A small image denoising model, trained from scratch.
Training: soap at rate 0.0032, 10600 steps.
Rows from block 3 of a small image denoising model, named by matrix and row number. Rows with one number belong to one channel. Each number is 500 + 25 x the weight over its row's rms, rounded and kept within 0 to 999. All counts start at 0. Numbers have three digits each.
Before each channel's rows are labels from the 100 images, of 14976, where the channel reaches its highest value: "responds to" is what is common among them. Only what is clearly more common there than usual is listed. The data: Sentinel-2 satellite tiles (TerraMesh).
# convs0: first 3x3 conv (model.mid.0.convs.0.weight, 128x128x3x3, each kernel summed), inputs 0-127
# convs1: second 3x3 conv (model.mid.0.convs.1.weight, 128x128x3x3, transposed, each kernel summed), outputs 0-127

responds to: water; main land cover: water; snow or ice; flooded vegetation
convs0.10:487546499497575473497512487503500544504509497489465504476528513526469508514469525547487519533504505487520521482493491490484492497505576525547518486492500478460503506450511558482492487497497499509480549497483482487442454480488515508470481538520480481500532501529502450500517505521517521516529500485491474485460491496507569504495495486502483501490527492526505510473541530510486566496500
convs1.10:494544527487430455497482498477495509455494463478447500504481469454481506508505435497498507476485519562492500522551521518509521505534483487474520439527471490482438502496486467507532508550514509520494481491508497526500512528518494494500503503502515481485469504456485560470499474473465478494476503514491490537492525505475496481526481515487528497507493520511483489525472470483515459529485

responds to: main land cover: water; flooded vegetation
convs0.19:520489487526510457518495509496525479567522540498486500481515472470520500463517454475514559508483505525519507472513505506494502514549527495492497515482526511500473495476486519502477499512458491476488510510537509457438484512488493507453511556559501489481500483534490475481472490457496540482500492506552482490493502480476488458555482529515511562534488523524490511492485512528510539481484
convs1.19:502460518529530504515510459524512446534535488522511518496515494552472476484507542513480533450551502529499514517500506507458506470485484470483498485508503513537474520474530472536477457518471522485552471488528525524507465559495521481496544448506510526504516502543535520518512493479470485498498512506481494496505484508524486480496485516488554493523478438500475495495501512490484474534534

responds to: snow or ice; main land cover: snow or ice
convs0.12:470518484508517505467507512510513525508497540506450486452491489500479499522460479508494497497520497503526478509472510540490523490518502560522539565486494498516495514519482505513529500470497478446502461510468465478508486528472585468491473506476495564498518558484512508501555499538544474448532516510459497504492508474528510500513511480500508508516464487518485484510526500499488516485528
convs1.12:515479512494509551499462480482468509531505449491547515494515469500486490504526533461521472505501527480505484515534465537509549540520515504494504506523437501528520533494519467489478529488503512538486479501456571548476497513527529476484513526496479464500527509510509507494486512487515483478471469509493528534502499461503538482494512529462504546466460489526534502482493547496532506482522

responds to: water; main land cover: water
convs0.117:466464488473515458487465533456547453459476504525492482513507495538539529438493472474529487483466510464486492500459511523472539518542491473484492510506552472514487453497491467516501497515475537511480537489496501422531501486482483512511499468527502462496557518479462501492484469495485495508491515506517500496518489477478503514478502531537497526478481479470508501498480501504485453481502
convs1.117:498514500494502542497512463470542476465500503544527508508517480538485513524476558538449533494559540471487494498475538505500495482469532512520491489508517520491527495539513507501511472473472467496514531534522542501526489517499477548466492475534516511503526465513481489491503481543506487501560508513486514465504496512475477502530502510539507538539476523483491467519540456518478546488507

responds to: water; main land cover: water
convs0.51:456518511476501473469542490506526504527534486515488464514501505430502505509456488495523501496509507482542461482546512488509492526480628486523551479478492512482500497468483505462486466497476499459487516517496506487494470500477500504492489495499525526487501493491470469477489524540494542505496489457495479492465498524520480520519502523517480510498451521501506468504490500514527538472474
convs1.51:478484454487494499497523501466537547514529523487468463489496455476463512524506455540538518519476467527457519480488528455484480473484444468516516460496501493491476481468508510515536550511513475471523478518505522527463537503501502490486498514528493482500503498503527468512478498491501468550521499466468528513469508488495498515538512523523488503540518443493488498497450486471476480486548

responds to: main land cover: snow or ice; main land cover: built area
convs0.32:502528503511455528478486492529443441540504467574512514545519470532477487499539533518478484518497540503489529509485511479515491531476490493515500472550486486498527486525484505500484477468502507505472485518491484492511481498507533488475513452470502449531494509500492479486534501497505446494460457523485485478552515507481479512473497504480452455503470527500533494464501454510495497477520
convs1.32:506522518486508504509439475516446404526522520508502518529530512555516493469464513492493530505504516498548504475495459495502484508550503491506527505472507508478493505536528492510529491519503493521535441517522525527509503495474529523513490496492480480456507522497495493492526460518484532512481466509450475511504505494501461520455551524499527493483515483511511470484551486513492496546516

responds to: main land cover: rangeland
convs0.85:517528504504505493476495521473520573437534494459485495509495508517477488543463573530498498488500492482542524478525510502517506489504505511504485479506537508498479499486487488512549477536526506439520545497474485531516475489516524476475476500493492496475456468507464464501537560507491497448514510519500489491460450493498501483499455476511525521479477517513498544525513502506521529488517
convs1.85:490498509524467564461511484519485446484470480517495497456468453471484504491512461486458507518474512508460477534522516510461522500501493510503482516465519500458482501579521480465510466495476460483518523456513485520504457474502500509532524459531524488499513487521473495496517508490501542527512482490525493564527501481510533509488508483479524516482501482460488482476489495505549463488477

responds to: water; main land cover: water
convs0.90:516514507483507479532519505511506494470473479452539482502510552563498494517441507515528514504498510515541483481492511537491488520476508496471499491499493536481526510491568513533501518511494522479458559540524492505522538526469516461452492499527472517486540502503506556484517495509512551531488533518461525506475489475485542496486499455501471512465519507481474523533501507479523524480497
convs1.90:500494489478482475505476483433471541525492503483478491493479467478499506502502501533413489501486506468484484483484518530482488517502483509485552470506468490454518501460503483514535484501516462532553427507527481561497504467528520517460479509483531472511504498501487463503477501521502481459459494478528547504484516496487499523468537497492538482522495497483529483472470498486508515496478

responds to: clouds
convs0.93:517493481512513512464489517513444512579496509508497488506499495519508473514480513509539536510461476453479510489522516514502479510528499506513521483521508523484465520476472517529460500452440476507495457473530539466502520503484520491533465511486511494518487492536502423484464513524501456543485486495534486479477500525505483525540496523478520463483439514490468491507481516507500461497492
convs1.93:482494486491492493534503457545470539504502537525520474482510491503512473508501508505517518483512474477494496478485468495493489509479482509453502476477476474491464521472496514513508519502518488530518421497475498518461470467494503481522446519480534496511535561527542451528507494494479500526496513513476506510440499526466517535507519524510485503489427467494483442449494497469516490479509

responds to: crops; built area
convs0.54:454510476474486513462518507491410432533488476530539510492487495488485501502524522504504478522498516502499503497507502478470483512483426524500525527482471497526498491549480520482486516510481513519486449514512487495493500484505517516509505499454523495508504507496487458462506465492518463494477465514470520493553483491456477496523500522499473486490448467479482476473494483486433469503538
convs1.54:530528518531457489511504503509459446517516524514480509487511428481477497489486450518494510533481505479455521505478501488445506490512493526482491481541502507487487504497509468472540495501501511496505461520498486524501465496508519512525526475475505434498537502546519541499513566514491537520491505509488468503491468531490504495497522476473533484494532479521532489465514532498563451533493

responds to: main land cover: snow or ice
convs0.0:500480477490471458497510517482529517531523484529499489482497515452497494502488468470518462507462504466505509506493518532494524435484515548565507470475504475522549503505486464513512479502481509480431530513535548464501477478517511485530489488485493506486521470532515523462513442484542427526509493529515498500520480495501500513505532495551504497492483468492510486482481491533492525520506
convs1.0:487508516473521532517474481509472494508518495481487545495495515506517513499524477488441489525515467464504466509518513508496489525497492477497513498508498545484467524469480597483491502510536528523486496501477520490529516478493560519497519514526508466514519552484553477439488513578464546526492501494498472470477525473518473490496486516507490528496489512506509501494461474467489492541499

responds to: crops; main land cover: crops
convs0.124:494515486470505489497470522451501480494503491499463556443487529481524508505532609505495472509537517469498510480475514516498494503479561477447498459494496494524533484493485500497495502485541524492461511505519478485499492515509486532482516490529489471460486498504529518496489508452502520506515469471495458501510489501508489498493510510487479458509483472404485507501496464498492503475507
convs1.124:495525474475570491541506484490525464532509526491476516535501502530492507495457458507483491500517456495510496514498521465485440511461517492539498506521565498483492480521511507521532509523522463513510534518516525511503502551506488508480509471487473514472466518433469464485516479535527464500515494492520549468501511514470496463486487509505534478516512479481518498443533491534500472511483

responds to: snow or ice; main land cover: snow or ice
convs0.125:495471456480550478508459505517501480485492511535484498495473476507563502475505462446497478522519508491479512515480489490488478493492499534485522533481485505522515474475491506503462500488516471526596535482476490513479511497507497491544519511510562492521494495479505510496450477536507538545484516451489522475528526510492469531496474524545473509512515481454494484527546493489507504472506
convs1.125:481517476458480478521474502500556536473490491479520521467495507542523492513498472506491527502489514545526485477460506527503500491495499463535530526525551524502479528486527512518460478491469530470476497500505517469467515525511491457515436501482508541514542456486508447481505524459463470508508480519510529463507508471507503509461524511528489505540486531518489458496493536509491544463498

responds to: crops; main land cover: crops; built area
convs0.78:477486471483486488489484485470503537425508516476469506527484513473454532511494525480423462482523528509524437491510493468491504489449505545489515493508463483509500490500475450500487494523476461468477542523507490511466493511470497514469546495510537474482498511492503487485473521495516518488495469488503457508514493435526483496487516519504495503510461516557499481455487490524497477485500
convs1.78:475467510507497485522519508501540489519447496498565504477488497515521489483490496527448501479505520480490564516488478484469468496530450491496503514502590493525498503533493506504486484518478510463547534496517499518490510469485494498490500503482531467499541502478478486466494490500509493478489498566487528469483504480499507490471545564472540498535493456527475496504491506478491454524510

responds to: clouds; main land cover: clouds
convs0.115:465444481500526496480515490481501465502491493511508500523507478547486519504522536493517488465475451464503496479490505480500565503507463450493465575503515503495476500475472472484502447504457460557539501538490475478490538508515502560557524477498467495480477510496493491525517513484495497504479521499511504502531462515501518483489521531517489532488505513524459502459494513482485475485468
convs1.115:420495494487533474522532476525526458505509517515589500504509519471523474498532478488444488537555490467458478505507514505491529538476490489490493524502506512486539514485516473492528445516518493528474508503491515494514511482497524525550507478529486526518519475504489447530508522478527501472502505522514496540482513528499534473506494505534500537496488465499475508530485454486498494519482

responds to: crops; built area; main land cover: crops
convs0.100:484508518525507505497502499488503431480492514501494480528511515547470487520527547488488492510488523501465454481465501442506463528457504473508497468514461505513482469551450484524508490520490484479492526459466465512456508510501506519503493495532481505497498470499505490472467499470524494464492521521485482458557477487489464479479493526490533502515481546502476489476454455509458486470541
convs1.100:469475513535489515461531520538508453482505480504541495508488484518541521475483516503419535501516532438469502465489505492446492508534446536478511534498533482504503481570489491486502457491503487503492567508505504490496472510484519511511479500497471467462503535483494500506470539506496492494489499521520496489521465483472528470504517516487528555510465491505506473516508492501522477525500

responds to: clouds
convs0.109:493513517496523543499511508499509407496475504552507544521502488519476529535517542497509433519478516468503497493458522480519480503443483457482520505542444497485467485462478485505500507457491492513498478479494471514499510502521489474534526436551479491528499506473479500505507480506490491485478501478495486484512497476502479519504480521482458490499493506520492475466504480545448479473503
convs1.109:473490521487514518523504481496524483501513522528493535532516568528453487491511484509494550502521517476497548494495491470466493473464526522508501493532580515530477486477483505489498453514509476520455475492462520487482452500472461467513473484494481524478492494462466493510526485490497494471522505506482489530507481512463543493535516490462494489483487502456518457507506484509462435498524

responds to: main land cover: water
convs0.52:501468467543468498445490498450514484537508472478515453520528463489496541497489499490514477559513497467513513484479495537501488479489499562493486523522500485492542558518489463500510468504496455498472473540457496463486493443509497512487493468517490498490496508505482526514530475491535533485497508462481483519507482530499497494517468545534514486509489458507506496513540472518520469489448
convs1.52:496503481488518485507510524461493495523502490461542513507526511492476515493499507505473481506483435552478503560486488545473478517484514472496503450484520523477526478439494487481497538500498492473549468516465490478474546513506509563467469491512467536488542545519483441510486479490500478488482510489487486491465491479540479460498509507533520523498501489511508561517507508469506504516522