{
  "arch": "unet",
  "image_size": 40,
  "activation": "mish",
  "upsampling": "nearest_conv",
  "init": "orthogonal",
  "optimizer": "soap",
  "adamw_lr_other_params": 0.0018,
  "grad_clip": 1.0,
  "ema_decay": 0.999
}
Rows from block 5 of a small image denoising model, named by matrix and row number. Each number is 50 + 10 x the weight over its row's rms, rounded and kept within 0 to 99. All counts start at 0.
After each channel's rows are labels from the 100 images, of 14976, where the channel reaches its highest value: "strongest on" is what is common among them; "colour at peak" is the nearest of a few named colours to the mean colour under the peak. Only what is clearly more common there than usual is listed. The data: Sentinel-2 satellite tiles (TerraMesh). In brackets: how many of the 100.
# convs0: first 3x3 conv (model.decb.0.0.convs.0.weight, 128x256x3x3, each kernel summed), inputs 128-191

convs0.92:54 35 40 64 47 61 43 34 43 93 56 33 31 56 41 50 48 52 51 51 69 37 70 60 50 29 59 49 45 44 41 55 54 38 59 63 41 61 39 42 40 64 49 38 47 39 44 27 63 38 20 46 42 36 56 31 61 56 40 47 47 49 40 52
strongest on: main land cover: water (49)
colour at peak: black (40)

convs0.47:46 49 45 53 60 59 41 44 44 51 38 43 60 51 48 73 42 42 56 49 55 41 71 75 44 39 48 53 47 42 57 61 51 31 54 60 51 47 59 43 41 60 30 51 52 40 55 49 37 46 49 59 29 41 51 54 41 41 39 52 56 61 78 43
strongest on: main land cover: crops (45)
colour at peak: green (42)

convs0.5:46 46 44 57 39 56 44 54 59 61 60 51 41 59 52 52 41 38 59 41 26 47 23 47 50 62 35 64 32 48 58 65 80 32 59 43 60 19 40 46 56 51 60 64 39 58 52 42 37 50 44 44 45 53 38 64 78 41 31 51 45 47 44 49
strongest on: snow or ice (92); main land cover: snow or ice (90)
colour at peak: white (100)

convs0.121:38 25 53 34 54 49 67 41 47 37 45 45 55 51 55 38 36 75 78 46 50 53 26 40 44 50 51 42 57 49 38 52 53 45 56 49 60 44 45 52 61 60 45 48 50 50 47 41 41 49 36 55 44 51 68 53 43 31 40 65 35 53 52 33
strongest on: snow or ice (93); main land cover: snow or ice (91)
colour at peak: white (100)

convs0.34:54 47 46 53 48 58 39 38 41 68 54 62 34 50 54 42 68 48 31 50 40 48 53 49 47 42 56 37 55 66 54 55 46 68 55 53 66 41 53 65 40 61 62 39 55 54 54 51 56 40 56 58 36 50 41 40 58 65 41 37 37 61 61 52
strongest on: clouds (42); main land cover: water (33)
colour at peak: pink (25)

convs0.8:39 59 56 57 57 50 61 42 45 51 49 39 42 46 52 56 52 35 59 49 50 60 36 46 50 59 54 61 53 53 57 52 60 55 52 52 54 40 53 27 51 51 56 48 54 52 46 58 51 45 45 46 60 57 63 58 53 37 45 39 50 53 53 41
strongest on: snow or ice (60); main land cover: snow or ice (55)
colour at peak: pink (31)

convs0.126:50 27 41 53 42 40 42 51 39 99 39 30 42 51 41 56 48 48 95 49 63 55 62 47 46 33 41 39 48 47 48 64 37 57 47 58 46 52 37 45 44 74 50 44 39 37 58 69 52 50 52 41 52 53 71 68 25 44 44 45 41 50 41 80
strongest on: water (95); main land cover: water (95)
colour at peak: black (100)

convs0.27:44 52 45 56 55 61 50 46 61 48 42 36 46 52 41 18 52 46 68 59 47 50 59 00 42 60 52 45 39 51 52 27 62 33 51 48 61 36 34 55 47 53 33 57 57 54 47 48 49 65 60 53 48 38 51 52 50 55 45 60 54 35 38 51
strongest on: snow or ice (93); main land cover: snow or ice (91)
colour at peak: white (100)

convs0.9:53 53 63 58 61 56 42 51 55 68 52 57 65 55 53 55 44 36 43 47 48 58 46 67 49 60 48 48 49 34 54 62 48 60 54 50 49 43 72 37 68 60 50 48 52 50 58 48 43 37 54 35 48 16 58 48 41 34 59 39 47 55 62 56
strongest on: main land cover: water (30)
colour at peak: black (48)

convs0.73:42 52 43 49 44 38 40 67 56 73 51 42 43 44 50 43 52 49 52 50 61 47 50 44 50 50 53 46 54 68 40 44 51 40 51 59 49 38 63 73 48 30 64 52 49 60 36 61 52 65 51 41 57 62 44 63 72 54 42 51 39 61 47 55
strongest on: main land cover: water (28)
colour at peak: grey (54)

convs0.53:38 50 42 47 62 53 00 49 39 42 65 63 48 44 61 45 50 24 60 46 45 63 42 47 53 46 53 42 51 58 59 45 46 55 55 44 51 59 48 28 56 49 57 31 56 48 54 55 52 38 58 48 59 34 44 38 57 39 53 46 69 48 45 50
strongest on: snow or ice (91); main land cover: snow or ice (87)
colour at peak: white (82)

convs0.87:61 59 61 51 46 38 46 57 51 57 50 49 62 53 57 45 41 55 62 57 56 50 58 53 38 63 43 49 40 51 56 38 44 50 44 66 37 53 48 48 49 41 57 68 62 53 39 63 44 54 37 43 68 35 48 58 34 34 55 34 42 57 46 40
strongest on: water (72); clouds (54); main land cover: water (30); flooded vegetation (29)
colour at peak: black (81)

convs0.75:52 50 42 50 46 52 62 45 61 73 41 49 49 50 57 49 54 25 58 45 76 44 41 55 45 48 40 55 34 39 38 66 67 65 52 34 47 44 72 53 37 43 59 58 57 45 33 40 54 62 55 47 59 34 42 61 58 47 44 60 65 53 38 41
strongest on: snow or ice (75); main land cover: snow or ice (66)
colour at peak: grey (62)

convs0.65:41 42 51 54 59 60 39 49 43 53 56 55 46 56 60 62 59 34 61 50 49 63 46 56 53 52 51 44 53 51 71 50 48 50 48 52 46 54 47 07 65 57 54 49 23 49 36 51 64 46 50 49 51 36 49 45 45 51 64 56 50 57 57 55
strongest on: snow or ice (84); main land cover: snow or ice (71)
colour at peak: white (28)

convs0.64:62 43 46 50 44 38 43 39 59 56 58 34 53 66 57 33 40 58 21 56 43 37 59 49 51 49 58 33 50 55 51 26 37 55 48 50 59 61 57 43 42 44 40 44 58 59 49 41 47 48 48 70 60 52 46 23 58 59 47 34 41 35 48 43
strongest on: clouds (79); main land cover: trees (46)
colour at peak: pink (26)

convs0.118:44 56 47 53 39 45 50 58 51 48 56 69 56 52 51 62 46 56 32 43 60 42 51 55 45 52 52 53 52 41 45 39 51 61 60 60 54 66 35 52 47 50 57 45 57 62 38 57 39 42 46 67 53 63 63 54 40 43 54 44 42 37 61 46
strongest on: clouds (44)
colour at peak: black (42)

convs0.112:25 74 60 61 57 44 36 55 62 72 55 57 43 55 47 50 39 22 41 43 66 42 44 51 53 57 58 51 43 40 48 40 51 51 47 56 60 48 51 57 39 50 58 57 55 56 35 54 66 48 55 52 52 21 73 55 51 44 45 48 64 61 50 32
strongest on: main land cover: water (31)
colour at peak: black (49)

convs0.12:51 43 57 51 44 58 55 46 50 54 29 49 46 55 53 38 55 53 43 58 52 46 45 46 43 74 35 49 51 54 34 57 36 51 50 49 58 47 49 53 10 48 55 72 51 58 38 42 39 58 62 44 49 42 58 52 56 38 51 64 34 60 53 44
strongest on: clouds (90); main land cover: trees (41)
colour at peak: black (78)

convs0.1:51 51 55 50 37 50 49 30 44 56 52 28 53 27 56 37 54 48 30 45 32 36 56 45 59 44 62 35 60 66 23 51 64 43 36 52 54 57 38 36 33 52 46 40 47 64 39 40 51 59 72 52 30 50 41 61 46 61 41 48 49 37 46 29
strongest on: clouds (49); snow or ice (47); main land cover: snow or ice (45)
colour at peak: white (62)