python train.py --crop_scale_min=0.7 --widths=[64, 128, 128, 128] --beta2=0.999 --lr=0.0032 --eps=1e-08 --ema_decay=0.999 --warmup_steps=210 --adamw_weight_decay_other_params=0.05
Rows from block 4 of a small image denoising model, named by matrix and row number. Rows with one number belong to one channel. Each number is 128 + 24 x the weight over its row's rms, rounded and kept within 0 to 255. All counts start at 0. Numbers have three digits each.
After each channel's rows are labels from the 100 images, of 14976, where the channel reaches its highest value: "top examples" is what is common among them. Only what is clearly more common there than usual is listed. The data: Sentinel-2 satellite tiles (TerraMesh). In brackets: how many of the 100.
# convs0: first 3x3 conv (model.mid.1.convs.0.weight, 128x128x3x3, each kernel summed), inputs 64-127
# convs1: second 3x3 conv (model.mid.1.convs.1.weight, 128x128x3x3, transposed, each kernel summed), outputs 64-127

convs0.98:121138068140104140077137125087124094133139106133158096073130110106169104109142121112122143111132139133112142113136114138178158101117171149099127136144119131136125104183145131101123107126125113
convs1.98:143130115127081100179120142107138154138151137129163113119141100123153126104129130129109118144137169141109151106128076107114118144117105098152140126120077125142103091152118111105118077080110145
top examples: snow or ice (98); main land cover: snow or ice (77)

convs0.47:096128170127135131123148183117118130130105159151103133116111123112133134122121135114143108157103128115141121115121128150099104153131161158145115141167168088142120142129110107178115122154112114
convs1.47:107191064128116124128125133114137121129164159136145195148159124080088148122089125146132121110121155108147106146133122125139120111138103152135136137125202133107106083132144107116102095091121096
top examples: main land cover: crops (43)

convs0.112:133110080152084145138148133118164128140117144083122147131101100129159138105143150126135121130144124101124094106160137125133116093132095132106135051108126116093110138133082169142145146104144123
convs1.112:160114203123123146124141120106119141135142134107073139113110150164128128178137155078147139177162135152113085127154156169135148139140110112158131155122103148121135127105102160152112162098166106
top examples: built area (76); crops (72); main land cover: built area (33)

convs0.100:163141087117140145123114096145121138136108096135123174122174163161139148124121106095116106114136115082112121130138091129178138096125133128173112101092162072140151106103080140136118133109160136
convs1.100:125127094147113102135106109146167116114128151158114178153167170170130132122136173141130111103160182145190154136105106125170124121144119144157139136099119130133146109129109158140102082090150165
top examples: snow or ice (45); main land cover: water (41)

convs0.38:112130097150083107124119136115094099134125101138137149122151159121122137083136113141142124137121135120069086146134097099114156122152142150114145109133115044091129152107110130159142135086129121
convs1.38:147164138154108139156162174156114126144109140117126090123118127145137169126117108120095102122148105168076126149137116096110117160128107129159160073157119104201155108132115125109108156157142140
top examples: clouds (43)

convs0.70:126142159107165135132103112132128113166109142104156085144132111109121142195122140135123148166159158154125131127139117124118112129122179118141125061179113139095070072102153153137135154123097143
convs1.70:118110098146139156110135158167120130118101128151113128122117168101117160088155137120133111042123160155130136142154137134151146133162165138137124150113158099107128153104124138128136109162086083
top examples: main land cover: water (31); flooded vegetation (30)

convs0.125:144138164107139127133127104097112108179154099137136137131126095119121116115121110146126132160106143116139145143116107109121147142102130103143115073154110123132147129168129085137164120163149108
convs1.125:105094175116156150077123134179137120152084157107113116134126133174103102110106120130114136091129105121127131135116099153150130143089156137115149121123161139138142103151157111137123104132172080
top examples: main land cover: crops (50)

convs0.123:142033141170137132131164184092128144127107130130157119061132142141158152122117113094166126107151127125140135098146100151121134089101150170123164142157136151129138141140157081097105095137129165
convs1.123:139122110108123131151171129158098145119131136123158179092126133094149148135160136102118058100154139165150095111148117151112106126118135148130104122128136135119109178127132143142127159166109097
top examples: snow or ice (86); main land cover: snow or ice (79)

convs0.120:086134120131089151115136142097133156132094110138118156105133125171149145121123124131140087117151130083147102107122104145145151126123142082116139113164140095137144114120102129129160118102130137
convs1.120:092115135119132118144116115139143161125103176116131096165130104155126164136126074124076149156144098099117109147117122109122125101164130148124114148140094124116117134134118162148179144114148129
top examples: water (67); main land cover: water (31)

convs0.42:132095155118110130132109130122147099119087143103159131141128127130112107151136131123138128193129142158121127118102163114095099138118168107132124074156103102114144090104126129151149102115118122
convs1.42:150137096110160164078133139153148096109124104159106180138098162119094159158105100128136109059120100110150071129122142154148144122101127133144133146121124144103135150130168144156083168161145100
top examples: water (69); main land cover: water (29)

convs0.49:136169127127118100116117149111075127124143110127100167130127112137109118130107117107127124162100126111148136112098129116134157106173109125161103135151127108139113151150114141132137137127126129
convs1.49:103130075129153172135140154127123132099130148133103142111183126148135119161079089113082102165115075133094166140138122079149126129131096152160148126107150142156143157125154127112114156110167132
top examples: main land cover: crops (41)

convs0.67:153159103112122159113113161122109132170143164100151116108116127119120168115142145143099126091127121124116160104135118134144120154119138173104144073174123092103128135143093113094117137136084128
convs1.67:175185135110115132106116159120114155140179161133146108155148135080093142144124127111139106181102128150133098136121106143130122158108160144123135119143148108117126093167125164113121117115103137
top examples: clouds (88); main land cover: clouds (59)

convs0.60:149128136113147122108118153111156095148132144130170120112125104124124118111146121131102151125142140143118104127100138134124109096127129120133135083113121140085078097133111129110141125100140124
convs1.60:147133104131168172089145093128117143079102130102081129137105115159105149113130116105167148120137098127118087152125139138143149135076140134133145124131152153115154142105137173123093179112157079
top examples: crops (70); built area (63); main land cover: crops (56)

convs0.26:112123082167092109103140133171071114111129136075148107149118152141139157154126134136128133156148155132151115125132160149137127125123166104095134120118157132106157104147159138135105159148120172
convs1.26:137148116135148126158101147137196144141165132170137157111147103106111122135127095113104115068074131120142133121086088144167101139122149126116084124121136117080114091136135153162117133153080139
top examples: clouds (68); flooded vegetation (30); main land cover: clouds (26)

convs0.2:120137052139091120110122111112147131145142104102099130116118137119174131102143143170155115105092108099149126092111184097105092139132146165076116104143105105109095120108111145104120121077110150
convs1.2:131137134117128105201140159107125141103188105142132145095118152171108112161097075110092103174160126122123145119115129119097106137160096093133109147148075114145131156085114139119134135106087153
top examples: built area (82); crops (71); main land cover: built area (55)

convs0.99:130130177099165107127091108131137126095145106141184128089138124147144110177138153121167146151167148119103170127099113102147131094158138103107105103136121136118143127114122175148117139128113153
convs1.99:142084065143137159130116138143144148109118113128118162098107145125096107099113157108099120077138132157140139171142174128173115109153107133150143147078155124119146155086140130128055131113127123
top examples: water (73); main land cover: water (40); flooded vegetation (34)

convs0.115:133142134069122156133086136104161119117112136097177132116105089123110114131153144142120135173120156152091116111133147114147118133156155112145139101143088096087123098125128136135142111111139135
convs1.115:111062156126114135091161157162125142101109143107134125138102157158119135112125138100155102088173082149138088164152118111144121123138156090138108152124130113117136148128133149148113147125131119
top examples: flooded vegetation (31); main land cover: water (29)

convs0.93:116146123088117151126115109114127110150142132125125171140130147183138133115152108096137125078090150099147160093131131084166159129146142138158134116129132111121151129117098126113167126121146118
convs1.93:131161097109112132123104154104140078144135108121120171154098123170145145124135138099160124153128127100132151132119148112099130121113164126127184122142101149109108149131107148143139133095056148
top examples: snow or ice (57); main land cover: snow or ice (48)

convs0.88:119141101128198073110130127105117145121131136161135161121145123122174138096124125114111135089143143128105109101133143106111121103115185126145149130123153132131104133125160143135117133125151130
convs1.88:097160118161130096161113070146152097098129103110134147128129106164181144142137093136130155154155115136092134102136134096132150102141147129138106160134113141080103132122085148142125109138139190
top examples: main land cover: rangeland (41)

convs0.23:137166096077178133103093075115109135148151158106101140152133109109116168144143162147117121118113130146102163128168169100136124122138128125109112101127094137107083128109137088093109108111133116
convs1.23:115097154093149102157139118134081124131134139087179129112157137108180125122126127143111116152132136182119149111094130126122093145120110140114149093126098126100088128131077116099153090148103126
top examples: clouds (69)

convs0.124:105130182116093104178137154091112145153165140114088116092128133096123108122092119187121155134123124157138144137077108134128144106164147112137134130127113135152080107149110117155139137095114150
convs1.124:116084096104132142127125104113161123132098151109114152163127120133143116084090115143113155146131118105140141150117134111113131127119106129132149121135169119140141123130138087117124136130102092
top examples: crops (65); main land cover: crops (54); main land cover: snow or ice (33)

convs0.77:107129110136168121131115153130118119148121125120130085117126144126124162117126128107120129116121133128104094092106087127123157057142149158160088147148132093126125136121132096095154116148179136
convs1.77:171137137077175155124146119144110138133156120124116111102126097198135168134106127125137131111180145117123142134138121169153118153132159103089132114106108078149128107076126140093094105115100152
top examples: main land cover: rangeland (44)

convs0.3:111137136107093116101112107117115076137148131086135140140162124119121150140115114111117119119120163153136138100116150106123168163137156112114180127177141147101154094114152108143134151147116132
convs1.3:102122081124157137102125151147139136150148094170155133146152167110123124121145102151120105102132106107161125120112088142151144143122154140115059137127098108128105159124142109100165114157125137
top examples: clouds (48); main land cover: trees (44); flooded vegetation (35)